Weights of a small contrastive audio-text model.
Model: 10.4M parameters, encoder activation gelu_tanh, encoder width 192, text encoder layers 10.
Training: soap at rate 0.0032, batches of 256.
Rows from block 3 of the audio encoder of a small contrastive audio-text model, named by matrix and row number. Rows with one number belong to one neuron. Each number is 128 + 24 x the weight over its row's rms, rounded and kept within 0 to 255. All counts start at 0. Numbers have three digits each.
After each neuron's rows are labels from the 100 clips, of 14848, where the neuron reaches its highest value: "top examples" is what is common among them; "lies over" is the class under the peak. Only what is clearly more common there than usual is listed. The data: synthesized solo parts of chorales (CocoChorales). In brackets: how many of the 100, against the usual share in percent.
# fc1: MLP up (encoder.blocks.3.mlp.fc1.weight, 384x192), inputs 0-63
# fc2: MLP down (encoder.blocks.3.mlp.fc2.weight, 192x384, transposed), outputs 0-63

fc1.337:097118145152093104151143155119133120156140136134097115113138161119134131130086126199129106133144129160077133102096111092146113110144084136132132153189117169158141140109130148106141085154111153
fc2.337:194163126142129119108137110187140173147139165157150142164088150124117091114101122147157138100129137140130116110122165125115105161137106138134131093126139092163127130150108097127125106091110173
top examples: bassoon (62 vs 8.2); note D4 (36 vs 12.5); note A4 (25 vs 8.4)
lies over: D4 (31 vs 3.7); A4 (25 vs 2.9)

fc1.198:085155126132136123151132115149119116107107151108099121101115177088131131150089130128134112130144151156125161099145143108123127116140110123152125144151110141157085140156088104108158093138095131
fc2.198:095139119120097132124180139161099129124126135090121139154116119140123123122122122120119123153098165136180123067112160100145119132152120177125136134116140104139209157117125123105145141116156155
top examples: note F#4 (95 vs 8.4); note E4 (55 vs 9); note C#4 (36 vs 12.3); trombone (29 vs 7.4)
lies over: F#4 (95 vs 2.6)

fc1.148:115128122142136131091163111114150128144101115164095114129118139082105114165202136151143121145142124128150131145160183118103101101121130070118086090122129131092143121115117109145127113118102175
fc2.148:139167123177156099089152150112137130099141132121151120101119081111089104101120115170162137127146160121100142135129171094108131072113115108071118103151114146127100138131123126102123152090097118
top examples: note G3 (100 vs 6.3); cello (55 vs 9.9); note A3 (48 vs 8.7); tuba (40 vs 8.6)
lies over: G3 (93 vs 1.5)

fc1.192:090126137141113166114161130169133110111132098119068088153114080187144146096126133148134115127125086112135123107126100104137110107095100120164128132146122083141134142139149150097129136149115124
fc2.192:149129097125115140106120129167103121131109145166128134108125129106160137120136163104134102131186088113132108126182134127150119108068110133129134056168091144126124143153180127116120146143103099
top examples: note G#3 (71 vs 8.1); cello (58 vs 9.9); note C#3 (38 vs 1.4)
lies over: G#3 (28 vs 2)

fc1.354:130121086120139217135160124164157140116127103113099102163112112107105119128110139167139137132137099158163131136117088167105097153152150146151144170117147080115126127136150128172136108169108143
fc2.354:131114083094161123123135105119167122085087071172141137102118131140102085160119145114135157160144140191132124120132124161167132116144159138124157125130130128105084151111146159147130148103111151
top examples: violin (98 vs 13.7); note C#5 (78 vs 9.8); note C5 (50 vs 10.2)
lies over: C#5 (68 vs 3)

fc1.235:185100132137106123126101091101134120113117120142138068166162120088110131122113163116133135117144090140139112140143113126095160091125138146153095158070142126111147081133148087102116118140144101
fc2.235:144122118139061115126184115143123150124124126128151152127121096103120134140133165182165140117113104124112115097135083121159125124111158144143130149132139093124140108127142124143080122128136135
top examples: note A#4 (53 vs 10.5); oboe (41 vs 7.3); note A#3 (38 vs 10.4)
lies over: A#4 (53 vs 3.5); A#3 (38 vs 2.5)

fc1.315:134117123121146160105115094064167168098133082130152109136106147131103096165186149093118132127147139105116145094109087163131156083104106128138094116167122116077168163142129145157090100096170147
fc2.315:126109150104120115114135155131177116162124093088164099111159127131119172146177118133134137091108099114123171135096103118124114145089117141123089114165091126123156142116143166136127145099115143
top examples: note C4 (79 vs 10.9); tuba (28 vs 8.6); viola (28 vs 8.7)
lies over: silence (85 vs 25.5)

fc1.48:108166137159107150139154155126140129135113095127126188116140147111120086128141116151148123147147130166105115108101118127132112141116138162120169150120143128092159131178123153188114099148074122
fc2.48:143155102104124129139132061144186087117107069101126141077136152134088122152121146125144095145148115137183150126108142137104135161117127144107134117098120142121103104102169182139153161112119165
top examples: violin (100 vs 13.7); note C#5 (46 vs 9.8); note B4 (45 vs 9.3); note A#4 (40 vs 10.5)
lies over: C#5 (35 vs 3)

fc1.23:115131124149114165129188139120117123149114208133123115146142116143106121135183073162162130141144139145187133108143158111126121098134115057089115136116141113132072142138116127104125110120086186
fc2.23:125199142148118155131136151165142156118181172130099105123107107124135113123125161115122072137172112109137137074164164103118140098116138127079120087115142118119166104118126154126124158115131127
top examples: note G3 (98 vs 6.3); cello (63 vs 9.9); tuba (34 vs 8.6); note A3 (26 vs 8.7)
lies over: G3 (98 vs 1.5)

fc1.358:134086122145131124108159138124141133144116118165115117167070136150136097110119129167134117140114142156132136156150099121152144118121109126143145125142135164155110105107110138131149115109093126
fc2.358:158148149146152126089183144109127152141110099135120089143120093120118130144115132115113145109120113150123168149148138116114117122122108103115113084115126157107072078107154120109093130099148126
top examples: note A3 (95 vs 8.7); cello (94 vs 9.9)
lies over: A3 (95 vs 2.2)

fc1.216:120124108088136131143132079119112118124115112128136125134107075104121111148115136158131105087137119127156141166154129126123102113128124097118111103134136139155139159156132091051154128082141106
fc2.216:141165127139155125161128108166136117140125111161096133104136119130153172127110130128127123086150126120125123144154136107178124128096121125123162097151080138138104120083150137130132116116163101
top examples: note F4 (100 vs 9.2); clarinet (68 vs 9.2); note D#4 (33 vs 11.5)
lies over: F4 (77 vs 2.9)

fc1.263:119126143169168149102155130086162152139136133120114139133105136152112131108128125136175110132163173113140146100132154147091148076134144133138114132133147141119106141126160066123127125155111136
fc2.263:119126100146155094126115125116127128182102120116154134165162097120150103075167119135124100105176148100120155159119153173134147132117131133154138136108134084158120137138155102173130101124121151
top examples: note F#4 (69 vs 8.4); viola (59 vs 8.7); note G#4 (40 vs 9); instrument: clarinet (35 vs 9.2)
lies over: F#4 (64 vs 2.6)

fc1.222:137154115136166116130075153118130128146123162086156110114128127159081140126107103114149162138174135110130145166157108136145135126104124189130134146141128143163132144132116159157144142153115127
fc2.222:116111133093112146108108146058144132109130164163126106071141132110124133170124136112113141113088132092097119153176087130085140137154161159115159126122121141166143100099095125137130147178131135
top examples: bassoon (84 vs 8.2); note E3 (79 vs 2.8); note A3 (32 vs 8.7); note B3 (30 vs 9.6)
lies over: E3 (74 vs 0.7)

fc1.172:160162110121098136078166129120108132129142100129106127176118135087077096139150098153088119171103130137121157140119109119145098081133140122136134141124105131138120065128140112134145089094130115
fc2.172:166102112160102098120161159090133063152140108124130116104152175119146123119124082138088131167125123124113068141118082137106076109126112150119151118123149127103113140080163094112125131152091124
top examples: note A3 (88 vs 8.7); cello (87 vs 9.9); note G#3 (27 vs 8.1)
lies over: A3 (87 vs 2.2)

fc1.267:151080136153126138159104163104158098146105166132124087139138104123113135124145146092176120178150102112118110105119129120135140141124166142135125100108146128029111141157104126115141106130115109
fc2.267:097108076099110110121102113161132130113122108139111159129137129123108109093157135164064112093171117092110138073104123136148114138101115128145078132134130136107151038128087127128126120132104127
top examples: note A#4 (63 vs 10.5); note G#4 (40 vs 9); note A#3 (37 vs 10.4)
lies over: A#4 (63 vs 3.5); A#3 (37 vs 2.5)

fc1.357:142121124118103080124057094119121145118131107138160091132160143135119114084142137157100110138119152093132129132132122116107154141096176131147113134066144141170114062127110122131075146130128143
fc2.357:173125122149120117116099109138115097105110154121116125133152144107152162155135161154124085123140101122112136105100123130092151120126143160106160098152104109139152137093190182131150118110121152
top examples: note F4 (100 vs 9.2); viola (84 vs 8.7); note D#4 (76 vs 11.5); note D4 (32 vs 12.5)
lies over: F4 (100 vs 2.9)

fc1.179:126129154117107143120123129127106139127098140104137159075136130118146108196132123117098128140132144109087112053136122106116149130114148112127127171126131072090092131112122124141152163114136129
fc2.179:165098109170111129158123076170144142144123153104153140114130136160107106107144125106117151137149095093132126156109150173129115086115101148140144127131139162161098074149177093143103155107136110
top examples: flute (28 vs 8.9)
lies over: silence (99 vs 25.5)

fc1.196:148126153128162137152195124149140137121131112118107174166138108107130150105133102119132144060121099157161160118142136119159117107102130125141161136166116095089143146162193109132120140155114105
fc2.196:149136128113109115112153060134104114102097123157145147109146137113137164111092159150128154134127157121132146128148134153131105160125179097148147167136161122086119139114102155115152151112147129
top examples: violin (82 vs 13.7); note A#4 (81 vs 10.5); note C5 (60 vs 10.2)
lies over: A#4 (59 vs 3.5); C5 (33 vs 3.2)

fc1.255:163144111111106148100116096112137080160109138134126157163090122138121138131096132231179126171145120182104121148144088131158157150144120131124129093154118119104105174125134166125111123142074140
fc2.255:109151129137126095122116096106116112111156146139166100106148130105085082132154153114126115120135105121125163119153145112108126138137123138137134151161142110145132126144156124113118138130105165
top examples: cello (90 vs 9.9); note A#3 (60 vs 10.4); note C4 (42 vs 10.9); note G#3 (39 vs 8.1)
lies over: A#3 (42 vs 2.5)

fc1.153:083161157118167111115079131131123098144138130142171122134140130137145101146156116129125097157166121169165069145082099148137159129141069083128134130159123126138061142153081102144128124153099117
fc2.153:107070078128163144090129181135108134208106121151185137097106163124114116119160136109064112142135133126154091140118148155134120104090132114123114128129119137113143130145170108114114135150104144
top examples: note E4 (98 vs 9); note F#4 (52 vs 8.4); viola (35 vs 8.7); note D#4 (29 vs 11.5)
lies over: E4 (73 vs 2.6)

fc1.71:118122112150146176135190161136106114132140141106117144140053195127136109102119092194131147123114088135129127118125164127147142168111107118078112170142151141158090157135094160132109143137150100
fc2.71:139117130161135137096113150093130136149156134112117126132099109114103142101158146149075125187093102143116123147138109156114178141116131124121077128097121112153138106135141120117164145154134151
top examples: bassoon (78 vs 8.2); note G3 (60 vs 6.3); note C#3 (41 vs 1.4); note G#3 (38 vs 8.1)
lies over: G3 (46 vs 1.5); C#3 (36 vs 0.4)

fc1.112:103097093147109103111087092089145134112117147110144099134117117177091082103097139131075094147096106141112132119126143128107152141146145140117130148120140153127092091136137142096092143112113159
fc2.112:156101096155090145121096115127133147114115155120118123130116124152153135133107103175121095120136177104063127143147149148137136164122153145118109129137137121139140135098137125074093088101120128
top examples: note F4 (100 vs 9.2); viola (96 vs 8.7); note D#4 (47 vs 11.5)
lies over: silence (67 vs 25.5); F4 (33 vs 2.9)

fc1.352:124127121149143128148084154123135139133111110129103166128137133136157117079156112125117139109134114169153087136129108110109130132095105126157115123188126138113117156156088105068147119130135122
fc2.352:131143126133132076162158127138131101139161138123094135154129142118144143097141141135122128093128143108126154123143134121153117158127115114169117083171171128133099126127126140132186136125102167
top examples: note A#4 (100 vs 10.5); oboe (74 vs 7.3); note C5 (68 vs 10.2)
lies over: A#4 (100 vs 3.5)

fc1.285:123108118113120126117129126134136168104102102084085088134141065116113103125181126130119136131113092144067111117117169095150127097155188105097154147118181117110167133151176129129115137142144079
fc2.285:153138098131138104166147130124130136135116134129163149138129116131126177122157093121142149096133118167117081112156158141115102137187144141064086113139121080110109106102120066145125137188119118
top examples: note B4 (100 vs 9.3); violin (76 vs 13.7); note C#5 (51 vs 9.8)
lies over: B4 (99 vs 3.1)

fc1.232:133135125122169119137146132122127148121144126120137175105102085158160107125141167131141166140097123152158145123157086114126125124143110110128154145162152136132095099136093145118144118136129098
fc2.232:165129114137125093155125120116110159123106104100155148110138131115162134143147114064154111126099146090139150140125159135135161090132162142137124152115104152104171135203117116147111142106126077
top examples: bassoon (92 vs 8.2); note E3 (68 vs 2.8); note B3 (33 vs 9.6); note D#3 (29 vs 2.3)
lies over: E3 (60 vs 0.7); D#3 (26 vs 0.7)

fc1.284:132121130121147114150106126143098153134092099134142147114120125091139144115147114142122114077124106160147078138107108123154085096124174126152109073120094157158116145169061096069134119121090133
fc2.284:132131161142150070173124161059156109151145100097117146133148116134157116135172125125134145122122129145107148116116102140095099177126110152163126129149165129137109137146132111127147112129148164
top examples: note B4 (100 vs 9.3); note C#5 (61 vs 9.8); violin (47 vs 13.7)
lies over: silence (87 vs 25.5)

fc1.74:135138143142146131154130118127107123131167142146083168101094136141137154121111131120149059132095142190131136084151122181151109136153085138146133129145160177145109130103126136102127134119098118
fc2.74:118157150095102112167141122147147095124099164141151149126059147134119138133133108118151128113123130156167123135137137124156119121138129096119142127130102101147132151118130150131153148103156128
top examples: cello (42 vs 9.9); note E5 (35 vs 7.7); note D5 (28 vs 8.3)
lies over: E5 (35 vs 2.3)

fc1.15:116121115116106125116092124053177139121133159148178164130107130135099099130145112139139124163114152130143116098135106143154141112121100102105154107147152130172130142103136088136122089138105124
fc2.15:151128107110130137065118162116140141151158108133122146132109132117126135114143114116125148074097129139130128140134160106125131112159137131122128147126114095091145099120136136084120115134135102
top examples: note E4 (91 vs 9); note D4 (47 vs 12.5); note F4 (29 vs 9.2); tuba (26 vs 8.6)
lies over: E4 (82 vs 2.6)

fc1.295:144095112134112149127149132162154181135132153096142145097092129114135161105120115114075156157074120126141093127130110089166117090126123158122142164162104140130141115117115141121122108151131131
fc2.295:149102142101139032145130095098116167129162117119113123109156162116153087169155127148166140152136096106148089107125130123109121125119123134161124107159132164138122129164122098148103126100102124
top examples: bassoon (66 vs 8.2); note D3 (63 vs 2.3); note A3 (32 vs 8.7)
lies over: D3 (63 vs 0.7)

fc1.332:094193124139109092109191137142075096155108128108117111111141111162117152129121127127121139154170128087097135175155144126145085139143124121161147105119122167129121127145143170106124133135100141
fc2.332:128150139137125106121147092081133138100138128101127137113099139169107122183158105149126103149088131085109124173141117147114138121111160120123104135119137093124138074096114111142145115113116133
top examples: note G5 (64 vs 6.4); note F5 (58 vs 8.2); trumpet (34 vs 8.2); flute (26 vs 8.9)
lies over: G5 (61 vs 2.1)

fc1.85:121125084098154127137122133112124122126156093156136137103107139100133137119163111095112059150165128128158115137112101164148105166130109115145107157122092122156092149126180064071153116123142128
fc2.85:123154120076142085130107141072123101126123103127136125126110133135145128121127080081132123163101157126190122145138129154126097118144094175134114060103164126119124124165143146095204124134129120
top examples: flute (100 vs 8.9); note E5 (57 vs 7.7); note D#5 (46 vs 8.9); note F5 (42 vs 8.2)
lies over: E5 (32 vs 2.3); D#5 (30 vs 2.7)

fc1.136:077124176115153137110094141107100097119112183118130149131078132160179135099141186121143144152104133145156126126107127201149173139115092149132146146129104137153140077130094151136079130122121132
fc2.136:147124116119092125153153135142101109160159132105148139126117100126152117080213136104155118108167116107101119142152119151068118139150132164144101117156080145125151087130131109099129116100161150
top examples: note A3 (73 vs 8.7); bassoon (56 vs 8.2); note E3 (43 vs 2.8); cello (25 vs 9.9)
lies over: E3 (40 vs 0.7); A3 (28 vs 2.2)

fc1.369:136157153131110119121112094148135134131119140124178087142096150056110105106119149104125103144142155149133120141117091129108141132112154112146135148128162097131092122142171134141106107145131132
fc2.369:137126139125143128106098090136113129104140111114157105147122081138093121094095136153110132188079136164096145152142135176119153150143141137152124126110136091144116147141109112159143118129124126
top examples: note G#3 (56 vs 8.1); bassoon (55 vs 8.2); trombone (31 vs 7.4)
lies over: G#3 (56 vs 2); F4 (30 vs 2.9)

fc1.359:095100119130147137116161094136163127174121113110173131119123154149125175101108099134130107118097105101134154092121131164144113111152099122121176127109133109100143171179095090162103141128139104
fc2.359:127129134123106107166119086125122116093118171131144133091136122152146121119112117107117142102158104125163121084138117096156094094163164126144130123146162134157126161096142127103104155120119112
top examples: note C4 (96 vs 10.9); cello (85 vs 9.9); note A#3 (38 vs 10.4); note D4 (36 vs 12.5)
lies over: C4 (81 vs 2.7)

fc1.289:145109125115154127120088181086115158161125096134082142102148126121135081162133128178089159123112117106144114144115169136129114146115134130131105163124104120119151154139180122109165111197103121
fc2.289:150166159145184109148161162136131176134082154104120151131124099088141155124163134113121078076098118120132118099119136118159164116130126153092110125137085148127147128176121073135118125105123117
top examples: note B4 (100 vs 9.3); note C#5 (56 vs 9.8); violin (44 vs 13.7); oboe (35 vs 7.3)
lies over: B4 (59 vs 3.1)

fc1.125:152133112084116108100111141155115147143144150189119129134129135118115135147137120119118154167096112168159117127154112108105121159125120130139067155149142145056159144119111116142090150122145083
fc2.125:122126131134126168124130163162112108093134054167061123149133146176115160150107112152122144138112120140170149134129134116115127114091161161165159114102087150122117097153090147138090128107197180
top examples: violin (99 vs 13.7); note G5 (63 vs 6.4); note F#5 (48 vs 7.3); note A5 (32 vs 2.3)
lies over: G5 (42 vs 2.1); F#5 (26 vs 2.3)

fc1.245:106132106148121109133132067122137139197066121136124171121098116177163163095181102155136098170131123147148126153097105151110150121091149121134123113166137100134124122170046143051120085138097118
fc2.245:121149113153162159123143092106131126123148098115135120175167133067103129141137119085133119125141145145138130116138143153192162132115107134154099138146112092137111135142148136122193181106132126
top examples: note A#4 (100 vs 10.5); note C5 (40 vs 10.2); note G#4 (37 vs 9); oboe (27 vs 7.3)
lies over: A#4 (72 vs 3.5)

fc1.199:154129127090140144107116095093149127152148139102129124080154087100105182147165122119103098098083135128125147116135130114100143082124137078151151154119164152090149118161156113147116137101127102
fc2.199:141127125133119105137142100139145122139147106108183087126146115137099135145159125127110117105108114122147113144150148050147160124127134134112163151112097107108144187140123153170097121133112135
top examples: note C4 (82 vs 10.9); bassoon (66 vs 8.2); note C#4 (45 vs 12.3); note D4 (36 vs 12.5)
lies over: C4 (63 vs 2.7)

fc1.155:122133128141167126093156097097170134113139098081127149096094125115143169099140140126117123130122098132124175119126126121130111136109158115142107138107166120134079133143120038138132123110112119
fc2.155:125168147105137127113149084147087071139123150127131106120137116144095120082112113176127105090128117117144124134144131133133140106156157129102123168151116123119154136126133143152093126155161097
top examples: note F4 (99 vs 9.2); clarinet (72 vs 9.2); note D#4 (57 vs 11.5); note G4 (43 vs 7.3)
lies over: F4 (94 vs 2.9)

fc1.248:137103129144101176137107154109131098091167117124159129108114134150155133123098131122121090147131128161121117109095180134136128108121120175171137092127115139103151124124167122143129144127099146
fc2.248:148134156118132121174146131109167096134145173128093117119146109160118114130126133084135091134101112086114088146102114151125129129088153159119171103160101096085095099107101115157132171093138147
top examples: note F4 (60 vs 9.2); note D#4 (50 vs 11.5); note D#3 (39 vs 2.3); tuba (39 vs 8.6)
lies over: F4 (52 vs 2.9); D#3 (37 vs 0.7)

fc1.327:181162155109107126163141144183167162136146126148152149167137143066112146118136108175120103149113134128097121118113114120138126135146090134120126110101146115156131133138095055134158140139110085
fc2.327:097169116130061081113125169155146140125115130105108114172150116128115109124112130122101099120124133097123132130147158146106142132127118111159119115127150117118135102112117103110115145094131108
top examples: note G#3 (100 vs 8.1); bassoon (91 vs 8.2); note C#4 (44 vs 12.3)
lies over: G#3 (99 vs 2)

fc1.18:170120135128118143096145117106124173134148095149164143129092155105165126169128126122146111202104157128137123114100124123138089134144124142130129144129119152108074151096227089126155137154149088
fc2.18:133132141101134125115128132145136147149122137160148135152102217180155123139098134085131128141113146112159153114120146133140133094124149126167102137099158121107169117152147115135090126130148146
top examples: flute (83 vs 8.9); note C#5 (38 vs 9.8); note D#5 (36 vs 8.9); note D5 (26 vs 8.3)
lies over: C#5 (27 vs 3)

fc1.339:127101108120130108125162121104151126094125143106126112094147140111115140151118143150140128126148126153125106124141134133149104147153104114185139125068143120171115135135109137112134162122121152
fc2.339:129073092133138102108148132131128191114093101105093132150140133180148102128109120158106133138123150142147098118137117127127113168120143141125107111122138133105147114164098098124180129141120153
top examples: note F#4 (100 vs 8.4); note G#4 (41 vs 9); viola (40 vs 8.7)
lies over: F#4 (91 vs 2.6)

fc1.330:147166160166170151138134126138128122076126074172154098086124122133140142149111145136131113107131090132116142128168119158106122186111105092113126178140124145141110144141108131117165097158162078
fc2.330:150084142119116119155108139133115097138093140119127132147143133154143126118143118166122092099122141166126087124142107095130148175146125124152214121134178103102132137104084106132108109143099158
top examples: note F4 (69 vs 9.2); viola (50 vs 8.7); note G4 (41 vs 7.3); note D#4 (35 vs 11.5)
lies over: F4 (57 vs 2.9)

fc1.219:182091152124102145108149112142118104075130130144172142141137126131170128107124102120120124116118106101133126119111113082114099104128120102156153163168099086083104138170135178127108148102128097
fc2.219:100138138135126133110116102144102080119107093112179111144174088108085125120085122164077121117138120100087094085121117136135111111121142101173120168169113117107134143137117149159110122119189127
top examples: note G5 (64 vs 6.4); note A5 (54 vs 2.3); flute (45 vs 8.9); note G#5 (32 vs 3.9)
lies over: A5 (45 vs 0.7); A#5 (25 vs 0.4)

fc1.45:126131121156141140165182149125109107080108124141104138134107154132119164085099086141166141132122130107085133132141176119145150097145126157118125120142132121138136166119143122149114140161105138
fc2.45:140121124152141115119138155122190093096141112122122119110107122143113132121109111100102129125135121123118097104135147108152129095143164121120136102162125148126118131092146113140132056122141126
top examples: note B4 (65 vs 9.3); violin (55 vs 13.7); note A4 (48 vs 8.4); horn (44 vs 6.6)
lies over: A4 (31 vs 2.9)

fc1.350:100133114150142141101182115113121075148113116156104119113132117094093133140160120178143130149131157126130090104151184112107117121120125063128112097115151152092122096107139114110128110091066135
fc2.350:130126124116146132124129131125173157135162114117143124125108128103110104109106114214134122113144132135158131160165148081129130104136126126114060101144100097124158142113136126139126127115120133
top examples: note G3 (75 vs 6.3); tuba (61 vs 8.6); note A3 (41 vs 8.7); note F3 (27 vs 3.7)
lies over: G3 (74 vs 1.5)

fc1.5:151089124149123125118133129140129130084099120117125169092139169161120083160113148140122135124156099107083075104115146125121128106164109140178106101113118159120125134102132140144107107128118142
fc2.5:139129087113155106092134163123116156150101122111106176123135138115149099093134104090105126149115162116192086157117109099112089123126116138102106125113120126119120152135137136181148125140150110
top examples: note G5 (64 vs 6.4); flute (63 vs 8.9); note F#5 (41 vs 7.3); note G#5 (32 vs 3.9)
lies over: G5 (58 vs 2.1); F#5 (35 vs 2.3)

fc1.80:080143125112119142121153106176140106124105078129140152155084126136088129136139159117134127145153133106132119148155155101127177105120098140114126134144132096081087140115126126118135136126136170
fc2.80:088110123120133115117146096099120143160131129145153148149148137165142113147144123137120129130129140117122155115121161134115157137146143119127155096122146104115061119119140163165114166103140139
top examples: note G#3 (65 vs 8.1); tuba (46 vs 8.6); cello (39 vs 9.9)
lies over: G#3 (48 vs 2)

fc1.286:138081134156160157101129101105130125125153129119123129131121079097151145143172149126096130144119171136149111129146145135148096132082131098116155132127173083129131111103105135123119112087209099
fc2.286:114180160153153117137136187163076124121132129133122171153155112124161136109088089170146141085176096118138108130137159087166120110135100129172148142140125142127098138152159133131119145131104134
top examples: note E4 (63 vs 9); viola (42 vs 8.7); note D5 (37 vs 8.3); note F#4 (36 vs 8.4)
lies over: E4 (63 vs 2.6); D5 (37 vs 2.5)

fc1.149:158185145142151116132104121105143134129088125134151134114124138125113106120160165124113109110138193105084143113130160170120140141150112114133128109146067113077152120178102084145115114133126149
fc2.149:130128154106138140126107136131145141132109181105117141135131116127175120131146082129142115126113086120086130131094137169152124062138098137111115144155103131130131160118129096090128126145115147
top examples: note E4 (65 vs 9); note D4 (50 vs 12.5); note C4 (39 vs 10.9); note F4 (37 vs 9.2)
lies over: E4 (63 vs 2.6); C4 (34 vs 2.7)

fc1.116:120125164127133168136122127176156121142115109105146122119113114143107106163135159130148165140122070134100099140141134125092090124165116121107115144159147090131136138137193120122114146136150129
fc2.116:170114112132091155154115161136126132138119162159120107137117106178149157165118151125088105158188085127094112144135136132152149089087144131136142142109095134165140130117129110153120127119135160
top examples: bassoon (88 vs 8.2); note F3 (37 vs 3.7); note A#3 (33 vs 10.4); note G3 (28 vs 6.3)
lies over: F3 (33 vs 0.9)

fc1.207:163150146150049100122162120145112160134122113159140112097097130132138138112125109126099127125114058151119148135128119142117123183139130113154066153113136107176110122124110108141168126145133117
fc2.207:126175129092116090113116108156094166088150129101110112152167138164133183121093107146136162115097139113125130089119132119113128131146100126087099150146111104108129125118126168139119122136114104
top examples: note G#3 (90 vs 8.1); note A#3 (74 vs 10.4); bassoon (65 vs 8.2); note F#3 (38 vs 4.9)
lies over: G#3 (62 vs 2)

fc1.320:125142079137130151135149142166107143113120127145122137112123129130098138147104129138119146163130129176117083092131140078103145160129129121139108158149139138114140100106135167134077094155147112
fc2.320:127139144106162161149078075137158114133124108130094161093118169162115135149147117083117127131105117132041142131121117126119128112137131140138133065145155122131092171134113131137151136142146133
top examples: violin (100 vs 13.7); note C#5 (43 vs 9.8); note B4 (40 vs 9.3)
lies over: B4 (34 vs 3.1); C#5 (29 vs 3)

fc1.147:188138082146171119152102173116139111141155147143119129124130121132179139130116137138101145146118086114130135119133143131132143109153160097114123123144188153129124128121145142118131126132129150
fc2.147:128144134161117092184139129115123149116145160130088120144117135164150082140159126164133133133110083106176169134122189102131109112144193111131108131074151127135191126134107127122123093139131092
top examples: note G3 (90 vs 6.3); bassoon (80 vs 8.2); note A3 (44 vs 8.7); note F3 (32 vs 3.7)
lies over: G3 (89 vs 1.5)

fc1.265:125186077179144115120087094154150137150124123139094126128136139111127133154140132148108112165101143139121149137082160135102132149124146137111156141095128164173124112135078147157137136144132115
fc2.265:115145100138104126189127147113106187147096120110158154093156115129111162127141194108103139122099106185114151112141170136120142152148111126058115121150158124119139152111102116150113103137095135
top examples: note B4 (69 vs 9.3); horn (47 vs 6.6)
lies over: B4 (51 vs 3.1)

fc1.205:104127131158183113115125207111137110069135133147110126157111134097123147093096128136133150147113120195101135083146136109105113124109127093126116148128126113094126097103127173127133140129098125
fc2.205:135124129140139138135132142136170090122136098163117160167133170140135120144112093119105150149085166136115154129122124128158133076115121106142137118114076149137115173132146123078111095109158169
top examples: violin (100 vs 13.7); note B4 (39 vs 9.3); note G5 (37 vs 6.4); note A4 (25 vs 8.4)
lies over: G5 (32 vs 2.1)

fc1.123:083097127138144155120113095129105113113133146068125176158083083136141132109107133108130126132121147135132088174127131130108134119121097104125125078139115106056148121082148139114136107036129124
fc2.123:140123133133129160078179102141143126126119129142216132118117110139114129104094094113123147153144086130146082115156152104143099120132151105097139055162097146144146083110127136122144112067145143
top examples: note E4 (100 vs 9); viola (82 vs 8.7); note F#4 (63 vs 8.4); note D4 (34 vs 12.5)
lies over: E4 (61 vs 2.6)

fc1.164:187131112103151113150152140084134129113137138143161115114136142148149101161129120104141161153147126102119139138170156113125101120101110122131094130174138106160136142116144155100150143196134137
fc2.164:133134129139093167122120115118085125104139116121130134155132145137133094093124130124085145140093126114137157104139113147136126136128104138069132120134128062108130122134116107104139143101125100
top examples: note B4 (86 vs 9.3); note C#5 (34 vs 9.8); oboe (28 vs 7.3)
lies over: B4 (85 vs 3.1)

fc1.272:144161139148104120077142177107129151167123092158128130173079147110082125132138167132116115139122116137097105135157126099120110119098127136127119116109113147137138065144113101139123104099154097
fc2.272:153111173154137118121148141078167088098076123149120103159207120132133142140135146105161145110109129129097070146121091133121117090086124130128117110156118168155112140116132089106104166159141132
top examples: note A3 (100 vs 8.7); cello (92 vs 9.9); note A#3 (27 vs 10.4)
lies over: A3 (97 vs 2.2)

fc1.280:121136089123134132140139075103153166142111116143127141141145168107127148107095134171126139131134109140128150110119151158112135099124164081139128113140112128143117096106098110107142133126118117
fc2.280:162112114149105107186127120177111096129115123099089102089194107159098129134122113142133098098125092129125185172130146130107147162126115120161090137118109165104157087111117130108132112151073145
top examples: note G#3 (100 vs 8.1); cello (63 vs 9.9); instrument: bassoon (36 vs 8.2); note C#3 (26 vs 1.4)
lies over: G#3 (100 vs 2)

fc1.59:112137154141151122165119133160116109177109093146160192146116132149160148146166154124166121124124133152171110110080140113121163111148139107131087134115144145133120098140107132112095135157126180
fc2.59:111121139101150102161135131119146132111190145130165199130122152112095126104147180129119095129158143099102140147136095149134091112108109133104095108138122125128140119133124098111165119054135112
top examples: note A#4 (100 vs 10.5); note G#4 (46 vs 9); note C5 (41 vs 10.2); horn (29 vs 6.6)
lies over: A#4 (60 vs 3.5)

fc1.105:108140103148154161139143094108155108137146126122158101080074133136150171144141160135132089118135126146107129114116133137087094180120128129106139081121125112111098149131146125135117139141132176
fc2.105:123149117106081146143087135136146159101119100108126133089150088138168115082149097134148123099130113094115104111139185122120157112132112160115131136123109110110125140098132135132133103097091109
top examples: note F4 (100 vs 9.2); viola (53 vs 8.7); note D#4 (53 vs 11.5); note G4 (28 vs 7.3)
lies over: F4 (66 vs 2.9)